Rows from block 6 of the encoder of a small masked image model, named by matrix and row number. Rows with one number belong to one neuron. Each number is 50 + 12 x the weight over its row's rms, rounded and kept within 0 to 99. All counts start at 0.
Before each neuron's rows are labels from the 100 images, of 14976, where the neuron reaches its highest value: "place" is the part of the image that holds the peak. Only what is clearly more common there than usual is listed. The data: photos with spoken descriptions (Open Images, Localized Narratives). In brackets: how many of the 100, against the usual share in percent.
# fc1: MLP up (encoder.blocks.6.mlp.fc1.weight, 384x192), inputs 96-191
# fc2: MLP down (encoder.blocks.6.mlp.fc2.weight, 192x384, transposed), outputs 96-191

place: bottom right (39 vs 11.1)
fc1.265:65 40 41 46 52 54 53 48 58 43 61 54 64 39 50 45 38 28 46 52 32 60 55 29 38 71 63 54 45 78 59 39 46 48 26 62 61 36 67 47 57 44 65 44 64 56 40 41 31 43 83 56 46 47 61 49 35 43 52 41 61 33 66 64 64 37 53 30 41 48 58 45 63 51 41 50 76 38 61 52 49 60 58 66 42 55 44 48 48 62 39 39 68 58 54 36
fc2.265:54 47 63 36 48 47 65 48 33 51 34 35 29 55 54 71 45 66 42 35 55 80 65 44 43 28 45 42 57 53 51 36 51 52 56 72 58 49 55 54 36 11 52 40 48 75 50 58 54 38 52 69 41 43 58 49 70 38 38 50 50 34 44 29 80 56 50 77 23 49 40 47 50 34 64 50 59 60 43 40 73 50 46 60 45 42 17 60 43 50 63 43 45 41 48 64

place: bottom right (34 vs 11.1); top right (30 vs 11.1)
fc1.344:53 53 62 66 50 54 52 14 64 43 24 67 66 70 58 44 59 33 64 52 63 48 67 62 50 50 50 40 66 36 66 14 35 58 66 87 59 47 52 31 56 62 30 46 48 51 61 55 51 39 52 57 59 61 59 66 39 34 40 68 50 47 49 62 44 44 31 31 41 26 45 56 39 45 64 51 53 58 62 33 48 43 39 51 57 52 37 41 43 53 61 61 66 64 49 63
fc2.344:36 38 31 37 42 72 44 46 62 68 56 49 32 57 44 72 66 51 43 50 48 43 51 74 44 38 41 54 53 31 47 49 47 69 72 53 44 37 59 59 47 31 28 39 48 33 34 39 41 60 49 65 46 61 60 58 48 44 51 50 67 49 43 32 34 63 45 58 41 36 63 71 47 44 52 50 44 83 45 46 40 64 54 47 33 76 74 65 55 45 57 27 60 53 81 55

place: top left (38 vs 11.1)
fc1.43:42 40 35 38 68 45 45 66 54 43 45 56 60 55 62 49 21 52 60 52 49 43 48 65 61 43 56 58 50 50 52 55 55 39 37 41 25 45 45 62 83 44 69 56 44 35 35 61 44 35 47 48 29 73 70 66 58 50 61 61 72 64 47 27 37 70 36 23 39 46 34 41 77 62 47 44 64 42 47 43 48 43 57 62 56 38 56 61 22 54 58 53 41 74 47 53
fc2.43:59 58 67 67 36 69 49 62 69 56 34 56 45 77 54 55 43 48 42 46 47 46 64 44 82 68 45 74 25 36 46 37 45 50 47 50 50 48 30 47 44 40 61 49 31 46 64 54 40 52 50 38 55 58 53 51 40 52 45 45 76 42 39 58 52 48 38 64 73 63 36 47 52 20 47 53 47 47 52 65 50 30 65 76 45 43 75 42 57 40 49 30 50 38 64 47

place: bottom centre (33 vs 11.1)
fc1.367:42 53 56 36 31 47 52 43 59 52 38 48 34 41 49 56 35 39 50 69 22 65 56 64 54 53 72 56 65 76 40 14 37 52 47 53 36 40 58 61 46 59 48 47 34 61 71 56 70 47 65 42 39 41 65 51 68 49 51 59 63 38 33 54 46 29 54 53 77 63 50 56 48 56 56 76 57 41 41 53 69 38 35 38 42 38 43 46 76 49 29 28 45 40 60 38
fc2.367:63 67 32 75 62 40 44 40 55 41 51 41 44 62 51 43 26 63 44 42 55 57 75 57 55 49 52 67 37 35 62 41 37 63 40 45 70 36 65 43 47 41 51 40 50 55 49 50 56 43 51 47 57 41 34 41 56 46 51 23 54 40 38 43 37 77 49 50 57 56 37 44 58 60 42 60 50 46 26 52 62 52 73 32 45 60 31 58 49 48 62 48 37 41 56 47

place: bottom left (68 vs 11.1)
fc1.150:62 38 59 58 49 52 51 56 39 64 59 69 42 46 34 35 48 68 59 31 62 55 58 46 53 52 47 59 64 35 42 30 29 48 53 48 46 64 36 40 60 46 49 46 51 48 74 50 47 41 60 62 55 61 74 60 71 41 33 56 46 48 52 71 53 56 46 48 57 25 52 22 18 41 49 79 48 34 27 29 49 59 52 66 49 52 59 48 62 54 47 34 50 61 52 18
fc2.150:42 54 45 55 46 57 52 58 65 46 41 18 63 52 67 57 42 33 52 73 29 50 37 64 31 45 43 48 21 46 27 68 60 64 45 57 58 29 65 84 40 50 46 48 47 59 48 51 38 51 44 54 51 37 48 33 75 81 63 43 45 50 40 43 34 35 43 60 54 66 59 64 62 64 61 46 73 45 51 45 50 49 42 50 45 25 49 41 39 65 47 43 47 33 41 66

place: top centre (28 vs 11.1)
fc1.168:56 46 33 70 63 27 51 60 31 60 41 67 33 44 39 70 32 38 40 57 54 32 67 52 40 51 60 52 52 80 72 76 52 51 67 62 55 39 47 39 66 39 16 51 53 51 53 44 39 51 70 58 42 39 52 63 32 28 63 56 58 49 30 35 45 38 54 62 48 45 36 40 71 43 42 60 72 58 40 69 57 62 73 49 46 49 49 56 50 39 47 63 37 72 60 62
fc2.168:71 57 31 44 45 53 59 65 62 48 57 41 51 57 46 49 45 50 53 41 35 60 36 44 45 59 65 62 49 59 40 67 54 59 59 50 29 57 32 57 66 43 42 34 50 57 42 55 75 62 57 46 49 31 52 46 45 53 46 62 46 54 52 37 64 27 48 71 46 62 42 43 27 76 49 70 61 65 62 41 56 63 49 55 37 71 52 47 53 59 26 68 49 57 42 39

place: bottom right (30 vs 11.1)
fc1.262:43 54 49 34 74 60 48 35 58 63 49 70 54 55 75 59 43 57 55 51 52 28 67 47 61 80 43 35 52 41 52 67 71 41 40 81 40 55 35 41 64 68 45 62 50 55 50 58 41 39 35 65 32 46 48 65 36 45 38 44 56 29 52 50 66 51 58 42 62 42 56 53 40 65 66 63 51 51 58 52 59 45 65 40 58 71 41 42 55 36 46 66 32 42 49 47
fc2.262:53 42 27 52 53 52 35 59 37 67 62 13 50 52 38 76 58 36 67 41 50 63 48 41 53 44 44 41 58 43 38 73 36 57 50 60 55 31 56 57 52 52 61 53 53 32 58 43 36 41 72 56 50 58 55 43 56 46 41 51 54 38 38 64 62 53 47 47 46 68 29 47 43 59 59 52 45 52 41 39 34 59 42 43 43 52 52 51 65 49 51 54 44 66 26 54

place: top right (27 vs 11.1)
fc1.374:65 48 76 32 59 53 43 43 39 48 51 58 42 44 46 16 43 64 59 55 61 41 51 54 41 51 54 26 52 49 76 50 55 37 43 67 35 45 39 67 52 47 48 57 52 47 59 41 62 55 51 50 61 47 66 43 48 35 65 53 42 45 45 36 54 67 75 58 38 66 58 36 51 33 44 37 40 25 57 35 51 79 52 33 51 32 40 42 62 49 59 58 70 65 64 35
fc2.374:56 41 37 39 55 46 31 55 52 48 41 45 40 57 33 79 56 53 50 33 63 52 51 63 47 47 51 56 83 52 46 25 82 62 51 53 44 54 41 48 43 45 50 62 57 48 42 40 64 49 52 55 57 62 66 52 73 71 25 60 57 33 57 20 30 69 65 55 45 48 39 53 27 16 64 82 49 51 51 52 39 65 48 37 52 28 48 50 58 57 46 57 54 60 48 41

place: middle left (38 vs 11.1); top left (35 vs 11.1)
fc1.357:51 59 39 46 74 31 61 33 51 59 43 58 46 47 59 39 42 65 26 51 68 39 32 49 46 51 49 32 63 53 53 30 56 54 62 41 43 46 55 41 43 51 53 44 37 53 55 69 60 58 54 45 45 53 52 38 62 64 50 58 57 61 52 48 33 35 49 32 44 35 68 50 42 64 57 41 52 43 37 53 41 39 47 39 51 70 59 33 69 46 47 56 74 54 62 60
fc2.357:50 49 45 34 72 54 77 59 60 52 52 56 54 40 83 53 43 59 49 55 55 49 43 48 41 54 44 51 48 54 43 61 49 71 36 53 34 56 48 36 44 46 47 47 59 73 69 60 51 65 57 55 50 61 74 35 55 51 39 54 63 40 48 45 36 43 17 83 39 57 76 51 57 19 53 60 49 48 50 42 30 45 37 39 53 48 53 61 74 50 53 41 54 43 55 47

place: bottom centre (30 vs 11.1)
fc1.253:44 35 48 36 58 48 52 34 62 43 51 15 62 55 45 52 56 54 50 64 56 46 45 55 56 76 44 49 44 47 44 43 50 40 47 58 43 21 58 40 40 64 64 34 45 41 43 66 59 43 41 59 61 38 55 57 28 75 49 36 55 63 36 77 41 61 50 47 54 70 57 38 44 25 30 43 52 44 61 26 43 28 72 60 51 44 48 34 51 56 62 65 60 44 57 45
fc2.253:49 42 57 74 22 47 51 74 67 67 49 59 41 64 57 50 53 38 52 60 44 37 42 38 43 46 50 82 49 47 46 52 38 39 56 49 28 64 46 57 48 54 69 42 53 49 39 49 59 52 54 30 60 34 54 35 39 50 50 59 69 59 56 67 54 34 67 52 40 62 39 57 25 53 41 42 52 58 33 39 47 61 46 31 65 53 50 47 56 51 24 68 46 43 51 46

place: middle left (28 vs 11.1)
fc1.62:69 67 52 54 48 57 63 50 44 26 62 54 40 52 42 34 39 59 58 74 54 47 56 54 68 60 48 72 32 54 55 56 53 37 68 32 35 62 27 41 59 39 36 57 77 48 30 46 44 29 62 54 40 57 56 72 40 44 59 62 61 67 52 46 21 30 45 39 68 33 72 42 60 42 37 51 57 37 47 63 55 55 48 27 49 42 48 45 49 26 44 34 67 51 53 53
fc2.62:57 47 59 38 25 58 30 31 26 69 59 45 64 39 54 54 43 36 46 49 63 30 55 47 69 60 54 31 53 31 57 61 45 78 47 51 58 41 68 47 33 51 73 49 35 57 44 33 75 44 36 56 46 47 42 46 34 50 64 32 45 50 53 61 55 39 48 29 54 47 52 44 45 73 67 57 67 51 70 56 34 69 53 65 41 62 51 43 46 53 56 68 33 43 56 48

place: middle left (58 vs 11.1)
fc1.362:53 51 77 49 32 52 47 66 52 42 50 59 57 57 44 36 35 64 65 37 59 43 07 57 43 42 48 57 28 47 66 51 49 35 51 57 60 55 61 49 52 35 43 57 73 48 72 52 47 66 60 42 73 75 48 46 67 32 59 43 34 34 40 52 49 55 67 59 60 54 72 38 52 21 58 53 55 44 58 51 37 71 53 58 57 40 40 39 52 44 67 46 40 66 42 65
fc2.362:53 45 16 54 58 33 46 74 41 49 56 40 27 51 68 76 41 48 49 46 56 56 70 49 49 40 65 21 45 46 40 35 26 64 55 39 39 53 41 55 66 37 59 47 44 42 35 47 46 66 63 58 47 73 50 32 53 66 34 36 55 66 60 36 49 58 53 76 48 61 53 58 45 40 59 60 40 63 56 47 45 41 53 58 62 64 55 70 41 49 56 48 43 48 44 50

place: top right (27 vs 11.1)
fc1.78:48 59 32 60 64 63 54 51 44 53 44 49 53 47 51 84 38 51 38 26 31 60 36 64 58 59 37 56 36 52 33 62 47 70 52 38 49 28 44 73 48 60 67 37 38 37 61 64 65 41 40 50 39 35 36 69 63 59 41 40 44 62 48 41 57 56 59 65 47 56 61 62 54 64 49 54 35 55 52 56 48 55 39 62 51 23 59 33 56 34 51 73 26 42 59 47
fc2.78:40 60 25 65 66 42 45 61 52 40 67 63 25 59 64 51 50 53 51 38 52 51 38 49 51 61 40 37 58 60 23 55 57 68 46 46 52 54 39 67 48 50 66 59 40 30 60 43 34 51 41 50 55 62 55 68 66 31 46 52 63 45 64 56 59 52 35 63 47 46 55 38 38 37 72 48 40 51 53 49 47 59 25 55 40 27 66 29 56 42 48 28 32 58 43 44

place: top right (28 vs 11.1)
fc1.299:55 44 60 60 69 39 36 67 51 59 35 34 43 44 51 39 62 60 59 36 43 33 46 54 38 71 40 32 68 46 56 34 31 33 56 43 47 44 36 57 53 77 55 45 49 32 45 55 62 38 61 31 33 44 65 62 52 54 53 63 67 60 62 52 43 45 54 44 43 52 59 44 48 49 54 63 48 48 45 44 42 52 41 71 53 50 27 49 50 53 40 38 70 41 48 65
fc2.299:49 58 46 43 45 51 63 27 49 39 66 76 56 41 57 28 51 58 49 46 31 55 59 57 53 40 54 50 75 58 66 61 53 57 49 61 41 50 56 42 22 36 57 66 64 60 55 29 53 70 42 52 51 59 29 27 56 31 34 29 28 59 43 50 35 26 43 62 53 53 52 55 55 51 52 53 46 40 39 50 37 60 70 59 39 83 54 35 55 40 72 61 26 49 57 66

place: top left (63 vs 11.1)
fc1.48:68 60 56 48 51 53 46 38 56 38 55 54 46 34 60 44 40 29 50 39 38 62 33 58 63 61 57 32 41 48 39 48 73 32 64 44 32 55 43 62 42 44 45 84 45 48 36 61 65 60 58 67 43 39 46 70 51 45 32 55 47 76 62 65 58 44 36 49 40 53 46 55 55 38 32 57 53 61 51 45 41 27 51 43 51 44 72 56 54 42 31 29 43 56 43 61
fc2.48:57 43 77 71 50 59 45 63 58 44 43 54 56 53 47 41 31 40 41 48 46 63 45 60 62 53 38 55 61 52 35 26 32 72 32 45 50 55 47 52 26 71 55 50 54 52 70 52 31 62 37 44 53 66 35 59 40 49 58 68 56 58 52 49 31 55 54 73 43 37 57 41 64 47 39 46 50 55 86 46 43 56 43 61 68 26 40 46 53 64 36 47 29 40 59 58

place: bottom right (61 vs 11.1)
fc1.305:63 59 53 32 64 53 50 73 32 45 38 46 46 44 16 46 40 32 58 70 44 47 42 43 70 53 51 43 55 46 51 61 47 59 72 48 75 50 50 39 45 53 49 58 66 44 31 64 51 64 36 66 53 60 48 76 60 44 54 39 40 52 46 24 44 43 66 48 43 43 61 47 56 71 43 60 70 45 50 56 56 41 36 37 68 40 57 64 56 46 42 30 46 45 47 37
fc2.305:78 39 53 35 64 44 42 61 39 41 42 63 68 17 58 25 49 44 60 55 45 41 48 39 45 27 55 44 41 48 53 50 60 35 52 66 62 44 56 54 56 82 59 56 47 39 69 60 58 56 66 51 44 49 70 43 50 48 63 47 39 41 48 30 32 58 65 55 52 32 53 48 55 55 52 39 56 40 37 52 54 44 46 43 65 42 47 42 61 50 58 65 32 42 52 46

place: middle left (34 vs 11.1)
fc1.101:63 57 55 66 64 58 36 44 52 63 54 71 43 61 63 53 54 63 34 36 35 65 45 59 52 37 43 55 49 50 52 51 53 68 35 48 59 72 47 49 52 66 68 24 46 58 38 57 36 57 67 59 40 53 63 25 30 39 57 54 46 15 45 48 31 30 54 58 37 54 41 55 55 58 46 55 52 60 65 64 42 43 52 42 63 57 34 65 47 28 61 65 50 47 51 54
fc2.101:42 56 57 64 58 53 35 72 70 49 69 69 40 52 56 60 54 71 66 32 52 32 61 55 42 52 57 50 48 37 43 31 26 41 50 50 43 40 25 83 37 55 55 43 50 34 48 51 18 49 45 67 63 48 63 40 50 43 56 57 51 33 57 53 38 56 64 50 59 57 55 16 41 42 39 40 41 35 65 67 26 47 63 59 57 42 50 47 12 40 33 47 42 46 46 57

place: bottom centre (30 vs 11.1)
fc1.293:31 64 60 55 45 26 64 38 44 43 37 34 33 46 45 50 63 58 43 60 43 46 57 44 29 53 63 46 30 39 58 37 48 31 49 46 51 38 55 45 52 35 60 50 54 57 56 42 77 49 58 48 44 28 68 37 61 48 44 55 61 64 60 42 51 86 34 51 41 86 41 43 41 51 50 36 35 42 30 49 62 60 30 41 57 47 69 45 55 38 51 50 59 58 77 48
fc2.293:79 34 47 43 31 45 62 69 62 23 50 52 61 67 57 51 45 48 71 18 60 49 44 44 63 48 53 35 50 60 43 47 35 68 52 34 56 58 37 58 34 59 40 47 39 58 39 48 45 55 45 44 53 47 59 54 48 59 55 53 49 33 39 51 37 63 49 64 58 32 59 39 59 57 50 69 43 41 60 43 25 26 72 69 43 51 29 37 42 50 55 43 43 51 23 43

place: bottom centre (33 vs 11.1); bottom left (27 vs 11.1)
fc1.194:43 59 63 54 58 49 58 64 45 53 39 55 59 41 54 47 26 62 71 43 39 52 62 53 38 49 49 69 42 49 68 54 54 53 31 54 62 66 62 55 52 54 40 56 52 45 67 53 34 55 52 30 52 49 30 35 60 40 42 54 48 65 58 35 35 60 32 40 55 54 64 61 52 54 23 60 29 47 37 37 51 29 51 56 34 61 40 53 66 58 32 59 40 39 57 45
fc2.194:25 47 37 60 38 50 38 64 41 46 62 50 52 38 58 43 57 45 26 63 52 53 37 27 49 58 45 28 48 16 41 23 44 31 71 59 32 36 49 55 49 64 51 42 44 34 48 64 66 69 52 61 46 50 73 52 70 50 51 55 36 34 20 68 69 49 60 79 57 38 61 32 51 50 36 42 62 45 54 52 54 51 55 58 38 59 57 54 23 59 57 48 51 34 57 46

place: bottom centre (38 vs 11.1)
fc1.297:27 52 54 50 47 68 49 25 55 61 39 67 46 50 49 62 48 46 51 51 64 54 59 73 49 55 44 60 42 52 56 44 14 52 54 60 47 21 55 36 66 39 59 47 58 50 43 56 52 54 57 62 73 36 27 58 65 33 47 33 60 71 53 54 47 55 39 62 52 88 49 33 51 59 26 51 28 49 56 60 36 47 45 44 18 56 59 27 63 51 43 24 43 49 47 34
fc2.297:50 53 59 40 44 07 51 64 57 50 50 33 72 72 31 67 54 53 48 58 14 62 61 58 51 20 59 35 69 35 51 56 53 56 50 68 42 51 50 40 57 45 43 56 33 63 55 53 30 42 58 54 47 51 59 28 54 38 50 62 43 44 62 51 63 54 44 50 50 36 57 83 42 35 60 75 37 45 63 49 44 53 62 54 58 33 58 51 43 60 44 71 61 49 39 62

place: top centre (35 vs 11.1); top right (29 vs 11.1)
fc1.310:47 72 37 59 50 41 53 48 40 51 51 53 76 52 50 53 57 63 37 35 52 34 35 60 49 61 45 74 54 40 45 56 73 80 55 69 56 46 50 48 73 43 48 64 58 35 70 67 58 40 23 60 65 36 53 40 48 56 54 53 48 50 46 49 53 62 51 38 55 54 49 62 55 65 29 57 29 60 73 50 41 60 44 62 34 37 49 35 46 46 42 48 34 42 50 49
fc2.310:50 33 53 55 28 25 28 56 46 59 42 44 41 41 46 69 63 50 37 39 64 56 68 54 58 70 44 70 29 61 40 44 51 37 57 42 52 62 48 64 48 54 62 52 34 58 56 38 74 46 40 51 62 59 57 48 65 50 49 13 58 58 67 55 34 52 71 35 47 30 37 72 39 70 60 60 69 53 51 53 42 38 49 63 32 39 40 68 56 43 42 49 53 61 54 42

place: top left (85 vs 11.1)
fc1.31:55 23 48 32 56 22 67 53 47 56 56 71 51 38 45 53 36 51 37 26 55 53 54 60 78 34 75 48 52 73 38 47 60 42 58 50 43 42 50 38 48 45 29 53 48 47 37 45 52 16 52 55 37 34 67 63 69 61 45 54 47 53 28 74 53 64 46 51 47 60 50 57 48 69 57 78 56 64 70 54 40 38 46 61 58 49 60 37 64 42 36 51 48 58 49 43
fc2.31:43 63 58 49 38 73 55 56 66 28 52 42 59 62 40 61 75 42 50 48 22 33 40 35 49 63 44 46 27 43 52 42 43 57 48 51 53 50 62 41 43 63 63 49 45 40 52 67 21 61 56 52 76 65 34 58 40 43 63 42 51 48 46 30 68 45 52 46 50 30 42 33 38 40 54 28 38 54 14 60 39 50 69 52 37 35 50 59 45 45 32 49 65 61 36 16

place: bottom left (29 vs 11.1); bottom centre (27 vs 11.1)
fc1.244:45 60 24 46 42 71 66 40 49 44 38 52 30 41 35 71 51 46 47 39 34 51 61 54 53 35 36 48 46 45 68 47 44 80 69 69 53 58 49 61 52 36 56 66 56 59 49 36 55 66 71 48 61 40 54 60 31 58 57 49 63 50 50 46 48 42 48 39 68 58 52 51 49 63 55 44 45 57 66 53 39 50 68 41 78 43 64 48 55 56 33 66 52 81 41 42
fc2.244:71 43 57 43 53 53 47 29 51 79 55 65 47 45 42 49 41 49 34 45 46 64 61 56 65 68 47 47 58 53 57 25 37 35 38 67 77 39 52 43 57 47 50 57 44 65 23 61 45 55 56 28 47 45 54 69 32 54 70 38 53 28 65 27 62 43 37 60 49 41 46 53 55 41 54 41 62 58 45 70 49 62 58 58 58 67 51 54 42 45 56 74 50 47 44 64

place: top left (33 vs 11.1); top right (29 vs 11.1)
fc1.316:52 48 76 55 61 40 24 52 42 45 38 76 38 48 53 55 45 56 42 25 68 46 49 58 57 54 53 59 53 40 44 49 51 53 38 54 58 49 49 67 55 70 62 35 38 45 40 74 18 52 47 40 55 43 55 44 38 36 55 71 68 58 30 37 53 38 33 35 24 55 46 65 48 50 48 75 67 49 65 69 52 46 47 49 63 53 55 61 43 57 49 39 32 58 64 58
fc2.316:53 55 55 52 70 34 58 86 57 43 37 59 42 55 38 70 64 36 47 26 54 59 33 37 58 51 43 34 66 39 33 15 48 37 55 58 62 45 57 68 58 67 68 28 26 45 58 74 37 59 40 63 58 34 57 33 50 63 51 60 55 38 36 43 22 50 36 46 59 62 34 42 56 58 34 48 50 67 51 70 35 53 35 32 52 50 53 33 36 55 41 34 53 42 46 40

place: middle right (27 vs 11.1)
fc1.61:72 19 59 34 49 53 57 53 34 57 45 53 58 55 28 51 59 64 50 31 37 36 64 38 50 42 62 33 67 71 65 64 41 48 50 53 51 41 62 52 27 70 55 26 33 55 67 69 47 66 43 36 53 53 58 64 74 57 49 52 22 70 57 45 70 57 43 45 48 54 55 42 75 63 55 66 43 41 49 51 51 58 31 62 53 53 62 47 39 57 67 44 43 76 29 38
fc2.61:40 43 46 54 65 44 35 29 35 50 40 69 50 70 51 61 52 42 42 58 64 49 44 51 35 55 38 41 67 56 69 70 67 63 38 45 60 37 43 45 66 47 47 31 60 53 67 50 62 64 42 52 60 47 49 30 57 39 53 33 33 43 57 31 45 57 40 37 51 48 63 46 52 68 66 64 71 45 46 46 51 51 58 69 47 48 48 42 51 41 64 49 63 30 46 45

place: bottom centre (27 vs 11.1)
fc1.342:31 44 48 24 39 63 63 53 50 43 50 39 47 48 20 71 52 49 58 26 48 48 82 51 47 46 72 41 51 50 55 58 46 49 49 48 50 60 69 54 61 43 28 72 58 55 67 44 77 55 37 44 46 32 67 53 83 53 58 45 46 37 57 50 73 59 49 41 58 65 56 62 48 57 49 49 34 63 43 39 45 48 45 44 24 64 53 45 49 61 45 62 40 46 43 63
fc2.342:66 48 61 41 33 38 42 64 53 40 62 31 55 63 56 52 39 59 72 50 52 45 43 51 38 37 55 49 52 23 40 40 47 40 49 40 75 59 37 56 48 40 52 41 41 51 33 56 48 29 52 54 65 43 63 24 46 31 47 56 46 36 53 53 39 69 35 44 55 48 32 40 34 40 24 32 44 57 47 60 41 47 50 28 32 44 51 55 44 56 48 55 52 65 48 40

place: bottom left (27 vs 11.1)
fc1.247:54 54 49 62 54 41 51 41 54 44 28 26 68 39 44 29 31 58 53 45 68 54 32 66 36 53 52 42 48 58 73 33 79 75 38 62 53 43 45 46 42 49 61 37 42 74 33 48 50 60 64 51 43 47 46 48 32 58 52 42 76 66 39 45 33 40 62 63 60 20 27 31 64 42 65 68 51 46 52 45 52 52 56 37 63 79 50 68 66 61 46 45 26 56 43 56
fc2.247:55 56 50 58 39 78 44 72 74 63 29 53 58 48 46 54 58 34 57 49 40 61 42 35 47 60 53 59 65 46 57 45 29 63 56 40 49 47 52 45 50 47 62 68 33 52 42 41 63 37 66 49 46 44 46 70 57 37 54 74 58 35 28 37 49 37 42 40 76 50 50 64 64 33 14 33 40 46 29 76 52 41 54 57 53 43 45 28 57 68 59 48 44 58 63 29

place: middle right (40 vs 11.1)
fc1.128:39 48 40 41 57 82 39 37 54 58 48 79 46 31 55 42 60 59 53 56 46 38 39 50 69 29 46 35 48 57 47 44 39 55 52 48 52 49 59 25 52 55 48 62 48 55 43 42 30 61 37 71 46 46 64 25 48 49 54 49 46 22 57 44 72 58 46 29 54 54 65 34 61 51 51 81 45 44 49 31 41 61 42 60 56 48 48 44 63 58 38 31 77 41 79 49
fc2.128:30 61 36 24 50 61 45 45 48 57 67 53 59 47 79 82 52 65 44 45 66 51 58 43 54 73 71 21 55 37 32 59 34 69 54 67 47 59 35 53 42 60 46 55 70 49 40 62 50 54 65 61 53 59 39 63 63 31 40 35 57 48 54 39 42 49 13 86 40 33 44 53 30 58 43 60 57 50 56 43 53 29 43 60 46 30 45 60 53 56 52 47 41 58 65 55

place: bottom right (31 vs 11.1)
fc1.1:45 33 35 54 35 51 42 34 54 50 54 70 51 66 22 48 39 66 44 58 52 48 26 43 43 68 42 48 70 58 35 56 55 85 26 64 32 84 16 59 38 45 44 64 69 57 59 65 47 53 42 65 69 62 35 51 19 36 64 59 41 61 62 63 48 38 61 37 60 45 62 43 39 42 44 64 62 53 48 45 53 54 59 55 48 70 61 33 42 43 32 42 63 57 56 55
fc2.1:56 59 57 47 49 63 56 44 54 48 54 23 64 25 59 71 58 18 76 34 62 51 59 72 45 31 62 54 56 43 51 46 34 30 60 46 51 24 90 46 44 60 63 38 37 36 63 39 54 47 52 48 28 55 59 57 57 63 26 53 73 37 34 57 56 73 55 57 29 57 41 49 52 60 51 40 50 57 50 49 45 36 62 58 46 35 46 57 42 53 55 26 47 39 47 41

place: middle left (31 vs 11.1)
fc1.156:63 56 62 71 64 53 39 42 48 46 61 41 55 47 63 38 63 61 50 49 38 39 31 47 27 61 48 37 47 59 17 49 38 53 51 47 37 55 59 75 31 35 37 49 61 62 53 52 52 44 42 46 39 44 75 59 58 51 45 50 60 45 69 38 35 40 28 63 55 44 25 26 32 47 46 32 57 28 66 64 74 51 58 41 51 48 52 43 55 57 71 55 40 55 53 75
fc2.156:68 69 51 40 29 51 76 62 24 57 55 69 53 41 68 50 36 34 40 51 28 48 60 58 63 47 65 45 70 58 48 64 38 32 54 47 58 72 63 49 37 47 60 61 60 40 66 45 44 49 46 43 38 66 30 30 45 40 32 61 52 56 45 54 52 54 51 56 55 29 49 61 49 46 38 40 68 62 40 39 44 73 52 48 48 43 53 79 48 69 42 38 66 73 48 62

place: top left (44 vs 11.1)
fc1.327:63 75 41 39 35 34 62 42 48 55 32 47 50 39 47 48 78 29 29 54 66 66 46 49 53 52 43 55 62 63 52 49 57 48 51 51 52 72 21 73 32 53 64 45 53 44 41 52 60 50 57 60 38 53 38 57 50 57 50 54 43 36 45 60 53 69 52 45 60 60 41 46 24 77 56 47 46 62 58 50 74 51 60 30 29 40 63 41 60 37 38 31 51 46 83 52
fc2.327:69 60 14 45 64 46 43 41 42 56 43 61 37 59 75 65 72 44 31 33 51 56 52 32 48 31 56 56 61 43 32 38 60 52 56 48 48 32 37 72 80 49 56 54 30 40 42 26 52 48 29 49 42 54 60 43 36 59 45 37 45 67 53 33 45 68 61 63 72 49 43 41 57 15 56 58 56 51 51 83 34 39 47 47 62 44 60 39 51 49 55 56 26 29 49 63